python train.py --image_size=32 --crop_scale_min=0.2 --translate=0.12 --activation="gelu" --conv_stem=false --pooling="class_token" --beta2=0.999 --shampoo_beta=0.95 --eps=1e-08 --ema_decay=0.999 --batch_size=128 --lr_schedule="linear" --final_lr_fraction=0.1 --weight_decay=0.0
Rows from block 2 of a small self-supervised image encoder, named by matrix and row number. Rows with one number belong to one neuron. Each number is 128 + 32 x the weight over its row's rms, rounded and kept within 0 to 255. All counts start at 0. Numbers have three digits each. After the name is the row's rms in percent of the matrix's.
After each neuron's rows are labels from the 100 images, of 14976, where the neuron reaches its highest value: "top examples" is what is common among them; "patch colour" is the nearest of a few named colours to the mean colour under the peak. Only what is clearly more common there than usual is listed. The data: microscope photos of single blood and bone marrow cells.
# fc1: MLP up (model.blocks.2.mlp.fc1.weight, 1024x256), inputs 0-85
# fc2: MLP down (model.blocks.2.mlp.fc2.weight, 256x1024, transposed), outputs 0-85

fc1.71 085:112149126112088109084199112094089127134099143124096140088133177166203101119125130176154085165105148175104085127167122117071131131111072118079152171142125114149181143144097093136097072163104107137100137159152143132091032099165132149086136134093086202125143180
fc2.71 090:124091170138144131077124141112122150103133168173145147112205127124145111101120143144112111103103107119143142185127072181074159148123083045092124180196052111110151116141099142102170124097090095106128134126134153128105066199144130136071118181128161110175162167
top examples: cell type: segmented neutrophil
patch colour: purple; blue

fc1.99 110:166122143168182092157108064159119170106107164157097132114140133191106182160146138115110152191087103169106149182135135100141118103072096095109086165117097118096152120135140122149115166178148103104103166152146122135052100113073098144091123103141143170145174165
fc2.99 110:141134207126124176125105093120086135149139118138121148073161083039163133103128164158133133147174128148103131138156139115070174097203140128134121079139155152146112144123127093129186131146156126111160106065122140157119068154146087092132093120146114157124157093
top examples: cell type: segmented neutrophil
patch colour: pink

fc1.160 098:134128051175118145105189142181181198117092160156198153159138134143110076157112164118097119101113099060155112149118184076103110116123149150099199131170108127116150123142189119097093091121189176073096126150123092107143195150095120117130073053141130123072131127
fc2.160 091:095087140099122187187119145106103145140122169107151115103152153142190159093134126123116122149135138141112103178158078152146042111124112153152082201047201059089101136097100070185115141162150117142179103111146168151131143089128128137105143096131146093143195090
top examples: cell type: segmented neutrophil
patch colour: pink

fc1.64 107:165126070131150156147203063165068131157188114130143072107142064112124103124145151102130091166164162087127150119157101112106157154086138140097125109045149130100112090160110110123109111140142191161072108112163148154132114152049101179146183115102181107105180110
fc2.64 109:152088084117128182073132132130176131148098106126130139170094140122168124105095109113158183078099169228096081087151089091175081161162090136173129171165085112098156166118134119151096126154120166045172102103087098135114137066160117111151102150174132106143135128
top examples: cell type: segmented neutrophil; smear: peripheral blood
patch colour: purple

fc1.380 110:138098115127126070112115167140132089135122148074114179143146118073097104124185073139158126140157142113122081145111222085102148092129128167134141185164132169106112084118123113126073159077130137108168098167075120155170120142115108136105204090166146137068103162
fc2.380 105:168132134094124143174149138144178082155100102164161166108082154109153093122110188221125138154092168109169123100148120110103134130158186100135095101136106107122156147146104124088142131118118106060188135113106163104141160076131112123115154126085099168162122159
top examples: cell type: artefact
patch colour: blue

fc1.383 100:151120142092114117103161015110113144118123121105118143137122132178083104098107107101099104143164143054149125208177124094115081096104129092148069137137111072121170147145071164098152142182113089120101099172127160069142123154061171123177130125192126085142109220
fc2.383 096:128142102108141141130098144146122147119180103093155169130172157077098166156150200163085117065182147135132149068134142163087075170164131144128114137108134121125071142105099105099137136121123109142130114169157119140111142100062101137146108085163128188181107134
top examples: smear: peripheral blood
patch colour: pink

fc1.44 127:128135086105144111147121098199159103173126102142110103104144148118152172152166154120110145096186089111117154144175183073142083134227095115105133119136087158120107166134113102123113134124115113100146145087131115119118162105107098114151115120085152160096098131
fc2.44 135:156135094137143139086058123108130106107101142099157157118110077103163125183128117194073148134140139154132128158110126157129123143190136166115141121117182072110156111034058155139111139138153101126162122073153157101084148145110191152155133141159155049139163133
top examples: smear: peripheral blood; cell type: segmented neutrophil
patch colour: white

fc1.135 105:098121082139092156106230170155127160173121200092111150131079144162150100113161121160105154137159157106176094155148176156212146055137126157143129095138126158155144138098213134174090124137107132153139104150113135125181150134151138193145084120101139123135156119
fc2.135 104:136181134061187139132153138191152130082136138108110112133167126159093143161103084144185177131089054092152139089089121105083138124137129111135150139095180122057118119148125110068112133110146177089120112217141139092144106122112141109182125094163147138194084127
top examples: cell type: segmented neutrophil; smear: peripheral blood
patch colour: pink

fc1.255 100:177129116126134132090115100096039118148149140135094105061139107144122146105087142164206115088097135174109123109134099093099083172155085146098113172101129126174189137172121123124129103134149149133124158117144062156078166054204112108122134153118174098177115092
fc2.255 103:185152128170174082144120133097096162113103120152072086115160057156200076139127126130126124136082157127133144074140065171100092129103086115071153141116150133139112148140141136147113161130142109080106129102170198043077076132094172088103188140092092140143122118
top examples: cell type: segmented neutrophil
patch colour: black; blue

fc1.752 094:072128079141150065089114139171112136111154085172105100116101170139079141195134175109145130154169135133133138101072195150145139175145161119200137132118100176131130118067144134082168129117113105117140158085170116152124163077165171115037131090111163200127196106
fc2.752 106:085142154085130138155119121114170081164191124132094147167107131130172110099133156175100176165145157089129225123154171137123140177124145128098098079106039138161110178126169095108139077158140123104087106115137172087148088136102122126144073157133158066145101141
top examples: cell type: artefact
patch colour: purple

fc1.718 103:145063147071134170155125126104159130122170053106136105125141137164080165125168087151099145133062140140109147138103094137166126099108113047119134152188102117131080184144081150115175147112093199147161104198122144106116148159224100132140146130086108059115170182
fc2.718 105:121072210126117093112150098131143130182115185168156108075113116145167122146102121151142142088143095131153165072139132131141102154114093096043158143159113147151140089136074129134172094121131157124218086146167095159101165143104167193117079105133128188124155160
top examples: cell type: artefact
patch colour: black; blue