A small self-supervised image encoder, trained from scratch: layers 10, soap at rate 0.0015.
Rows from block 2 of a small self-supervised image encoder, named by matrix and row number. Rows with one number belong to one neuron. Each number is 128 + 32 x the weight over its row's rms, rounded and kept within 0 to 255. All counts start at 0. Numbers have three digits each.
Before each neuron's rows are labels from the 100 images, of 14976, where the neuron reaches its highest value: "colour at peak" is the nearest of a few named colours to the mean colour under the peak. Only what is clearly more common there than usual is listed. The data: microscope photos of single blood and bone marrow cells. In brackets: how many of the 100.
# fc1: MLP up (model.blocks.2.mlp.fc1.weight, 1024x256), inputs 0-85
# fc2: MLP down (model.blocks.2.mlp.fc2.weight, 256x1024, transposed), outputs 0-85

colour at peak: pink (76)
fc1.237:106148125125092152163088159144155165166111117140132208126138084145154077075101092131172115130107144084137176168069188129093107165122081195134130121102127127118115110165096162103151142081121134172157144126128155123091176128102080146107141134085149094106115111
fc2.237:139071084135064116150121129149124043149119108100119123154130157137113120118156192152130111125177128120142147105185071187142147139086158149158121191119124103058135119122136138124122114082147138130099162139146112172145115155140196076121154180158116080142116215

colour at peak: blue (46)
fc1.683:112133092179131178109121143116137163156103113108074116107154113109105060141156176078158074141186123165137115171135093192122086114150118157112100126138132084145148074150196165166096121166072145126192079106136093121151144098127133136142146089135155110157133186
fc2.683:152157132094108069118117165141148133049142120083152158148150180122130137118105120141145125154155138104155107117151089122131116151161133094121090163157137169132124065093099136121115202097140120145086105119130117137093175128095169189180108191140103104148154075

colour at peak: grey (55)
fc1.473:116152158096105136133082168128111122116160162113152119104154134107085113069091231108143072126099157073142074097133114136092115141125120108105165050119061100143131152132107122161150112085100085126125132128177122092117180156113131194091133113106169176105124111
fc2.473:146131115122125142065117128153125139110096137125110139142125156109118112127173129158132199173136126114136130173134137061106143085089111131121167082137102106108128176122091114155198148127091117126056089116069132158166148130163104114200098152146111197091142162

colour at peak: purple (44)
fc1.260:177159133171156125073139099186129192133167164146130121170113100207097094111094128113142138176107107120099138120124114109109177114092150137135103189099136084156126098135112168152158177163123085160072133109161104023072137063099079149079156154086150133125230141
fc2.260:115128135135129085142143096194142099152134124062081104104132167142166172140169147102138156063143120173046117098137131144161192110176103148124119147170147078084174144113136143214127140132153100132189110146107138118125118133148099075085105114196108125125129171

colour at peak: blue (54); purple (45)
fc1.211:131115099146166074159086133085144093084099122167112103166150152105131098122115100144121130165147168082106145104174148141120148133091104079161146126102157132076157108161156149133136104101122121181129110072149171137187167160114089142082107167168154163081113121
fc2.211:110112104131107074077117139120106132183170117104151102098137125101121037161150116147102127135180147183159080127115126179118144164127161121091196107138047145131169067169076108090093125159053167115165100099128168165117110079140091082153170122089116183170148107

colour at peak: grey (46)
fc1.560:139170136092101142141110115155116156160128049112110162114110150146076106153107137095197135120159101149133078122086199089138104185035112144112103125128127109158099085181111076105110135147140122114102161190157151144122104127132120080172121145165068188149122096
fc2.560:131151164148153111106117162128133122146108151117157092121151129129121154156122152139115097123157101140151125144095129165162092129168100138088126137117158186193107115141166115094131191108119118136127092089161107179129136092162094134139096110135119063130125087

colour at peak: pink (52)
fc1.233:118085122090154073174156100149139151189100138155129170126182156195067091088105141161157113132144166159183143167173162073087149137095136185115145191199119144093139083130100125099123120142152153135173139155101143140089196173119157158143154151121148117168174163
fc2.233:127124130131147143115159147082119107059136102133165183119086133058082096142146162124105179105099126148122110094123128126070114140079119141105111127089134116131128086125077173122124095131098035132100055139202133100185093194175128054084105077148143215143138115

colour at peak: pink (77)
fc1.242:134148136146137133139192118134145164154168137200112169163145101129140101125096100191100109183177176092128181100111115076131114159180160125189081134122104085137116120155152107088134099131152119139132118104083051110098190092185129111162126197125088137116138161
fc2.242:143106127089134173127135111172105149094106110123167122061115184168091135084126077109147152126125037184096176111102128190137144134099128155133162149166118108132134145073112095074124071175092098127140108191155133118177106167129089129127092122123136078105136156

colour at peak: black (45)
fc1.693:109149094119093095104110141095155116114147083109151058116125168086089114195124101142098149122103143149093112119087143103131154116117158101112121106113133184155130169092147127141113086183117182122135117165103081166082137097128114096102100164099121105127157115
fc2.693:113105169144117103163183078103116132092140144177137139155151135120148141150139128108126086123162132127131096175141152124136058124172113138128064100120118069126113108191199122138147157045157142170123070148122119046133145166160084148179185137166100131140148126

colour at peak: blue (54)
fc1.58:144110070100182153118130094091106143104096133109140136180119134128175143078087103124138142091209124181079194085135106077110082109117180125145083159160138174083189123138091104103120086133071187163148142146117136181072140149102110066185113127089095108096191120
fc2.58:110120129128088118150093171117102115105061177096144117099117154123189135119140128079166098095057146109167117156176124173101139129111130133120081098055131085125151146160155201158151141131086152147161171096084116113111098163152155121118154135157106113162146123

colour at peak: pink (61)
fc1.333:157126176149077169134172095136164182159108154094140147049117121144105100118113136152120122121089133155089129111126164104188107126125102107136073082163096127153143124096180114170097110136165064110106118089130149084160117124145116109110144052176159152185129120
fc2.333:112137071164118130093111127141130136092140165116164157126145139131100109087141139100139061106165134207161119084127174102147133158138146089190163079170142132088113087159135092109113108101100131139081155161112125132140137218159122097179064148076118076137156130

colour at peak: white (87)
fc1.291:117151039128137103163133107098154155166132074115136123103105089155166156140170164069110146092117156095133129139098144123181080142161185146099129133163148121176080130129133123147114087117126164200104108110138093125099118138035087156063094167121122124081197121
fc2.291:142198158113154102135150097095120128153060149067167150155102082056166125153178186082133174147122189077102130101133130123144104209114208146109153096086101154117122127135089142149148131139175122085203087101152155079095151090145194146091138137149162184142135107

colour at peak: white (66)
fc1.541:170135090107161168081125082133168104102117131102089139121126154205106194178086111118110152077172119140107126126107095102153138129118118181125119129122123196105101133065151109163174187102144082208133051103164139097135127161109083152077139096135204143141148093
fc2.541:106112136132101105164096115141107112108099129141168082121129136112116136092167183130125183091069083153147091113122166142094118175141163108093158152079093168134158061217098105145114107153071167111141129185141168155144082137165092154093100121115182165156105070

colour at peak: black (38)
fc1.48:129074170111133135146125136140161131129125181110131142103131133143106204191085057146156125132076154139127122194166135109153136160086154094118133154124157129143058121155087150079145121166102126126166085118151156119142113109118109145143184117151082124142130123
fc2.48:143107128126146165233117079150198118093111111061119118155142146159119097169107185112189093188182153098141156084129114159122165156118155126128107120192117151152096177145095175043114081125074208112134210146181125099168126181103179179135144116174147098113135090

colour at peak: blue (51); purple (43)
fc1.535:127130094169057119105139137111098099093116153152150102154154103093097169147181094138099115103116128112145125135089103126161129100110144147047112133124147121130125099109174077171083115123130170095093131099158128089107108059095135204154113079134120095130144108
fc2.535:072138156075117104186071149100137138170151096124088179120103163128134127142107135133144182111149048113120173185118148145117122142129128140135157138152123096048144062102107116129162132139161104099151081110119073161140178134152092166191125211082163099092073143

colour at peak: black (36)
fc1.467:101118181145125117099092134127106107107121110190122145143106134106085107123182131125102162121115081094096070157108096136082196167121063121121101111142137116161094118115094123162088072082156164133175105132081116189132142125099143177175182127145153120100100125
fc2.467:090133105124109110150163128117051143123163152142178102099151038173132130124113164101149102132103142195132060127127195121152137162060134164160158132145107156160160153131134089173128103113112090122117145136102137133095131153084139080110105106126098131102139088

colour at peak: black (85)
fc1.107:104094180122167129166117114126136077164185111181118177072147109130153110133156093170114153163139164160152104119086138150200075085123170135100119124162093101122120196174104136145132107082099090117156078124079139179087125118038128169119152117120196099102153089
fc2.107:083141107160099128102167094159136200133077115157113107123090080134202203037090091113159106083132113098066135080117139094132122106112109171141062111169157173148083163108132088123158107158106149145119065145085045082154181149082071122124155097168121124106152126

colour at peak: purple (68)
fc1.494:132132154137107070154134196141165049155101134099201065162157140108154130113137128119166114088150125125225086085166154113143126141154159102178168073149111134112121132148177182140131125151137125179104183167138182155070166076178127105114104094150173136201159158
fc2.494:108146106118104178152067077114132130053122121151114109181128191083123120080155111142097162188088147147131097191096143116101123101081122120182163113113125189145132139090120131152151100058109102168100109086174089169116092155128139091143060117124087130146076160

colour at peak: black (76)
fc1.723:131123103120106107124141172091135130167108086109118148078103152132118209079210106163100168150101136140157090141169151137137089106124073112110073192155118148176121127109133154091142076165078122095112125155175185113117134108099116140103157122159109148107169150
fc2.723:118073122145103105123143096114126105174100202126177092179148173151116130104137103158139121123071133128147110108166040120211172095132190166139168153162176164124119099113125091167123095080137159130107103135112099145079126130130055106042098130103099129130127132

colour at peak: purple (45)
fc1.493:145154150121146168083114165151096145084129160110152103148103089129192170112132102110127156150111167087100094132055221109130150131147081082122139156140115104123129167116095167111206144121160081113145153122124121166092107107102158120113174098082090135125173153
fc2.493:133029094134095162148177137083144191135097115148138191149091142098105072171135124104098105094174143131130100113193112104147109105191148194129119137114091147128195104127135130102101112158140158116100126163146110096123128140123143123090145105119176124130063098

colour at peak: pink (51)
fc1.124:123116172163077122121140151192181152129100120092135149168101097230102118118168123133157132192105118157148114153121163088166112134162109171028196097131211100109150165113139115095129118122112124151092135110089071103095138162141115129159108119137136102172114138
fc2.124:107156084141097138148143088109129118106159137139106088153111156142166150122125125105104068098104120121123154139138172138149104110119131057163118131071109111115163126132143147158118112158121120093169137108130196127158060075087141109110163140178149140126106091

colour at peak: purple (66)
fc1.468:149167081111162071108129191145116143094141158135127146106138113119138109173123100147131124137172115124161155143115141180172160144081077153169160131160121115183161076127169147185103136121117127114099145125168091142079133124101114103149123076117118164082152086
fc2.468:094064115151122156148126105115156179150147099098174048143106137119162139150088116103119088089167093150211092098106120089173143127147160174066111102098141131161098121137145140139149189148143159092164181099120105127157090123114180070111109141195114129182079145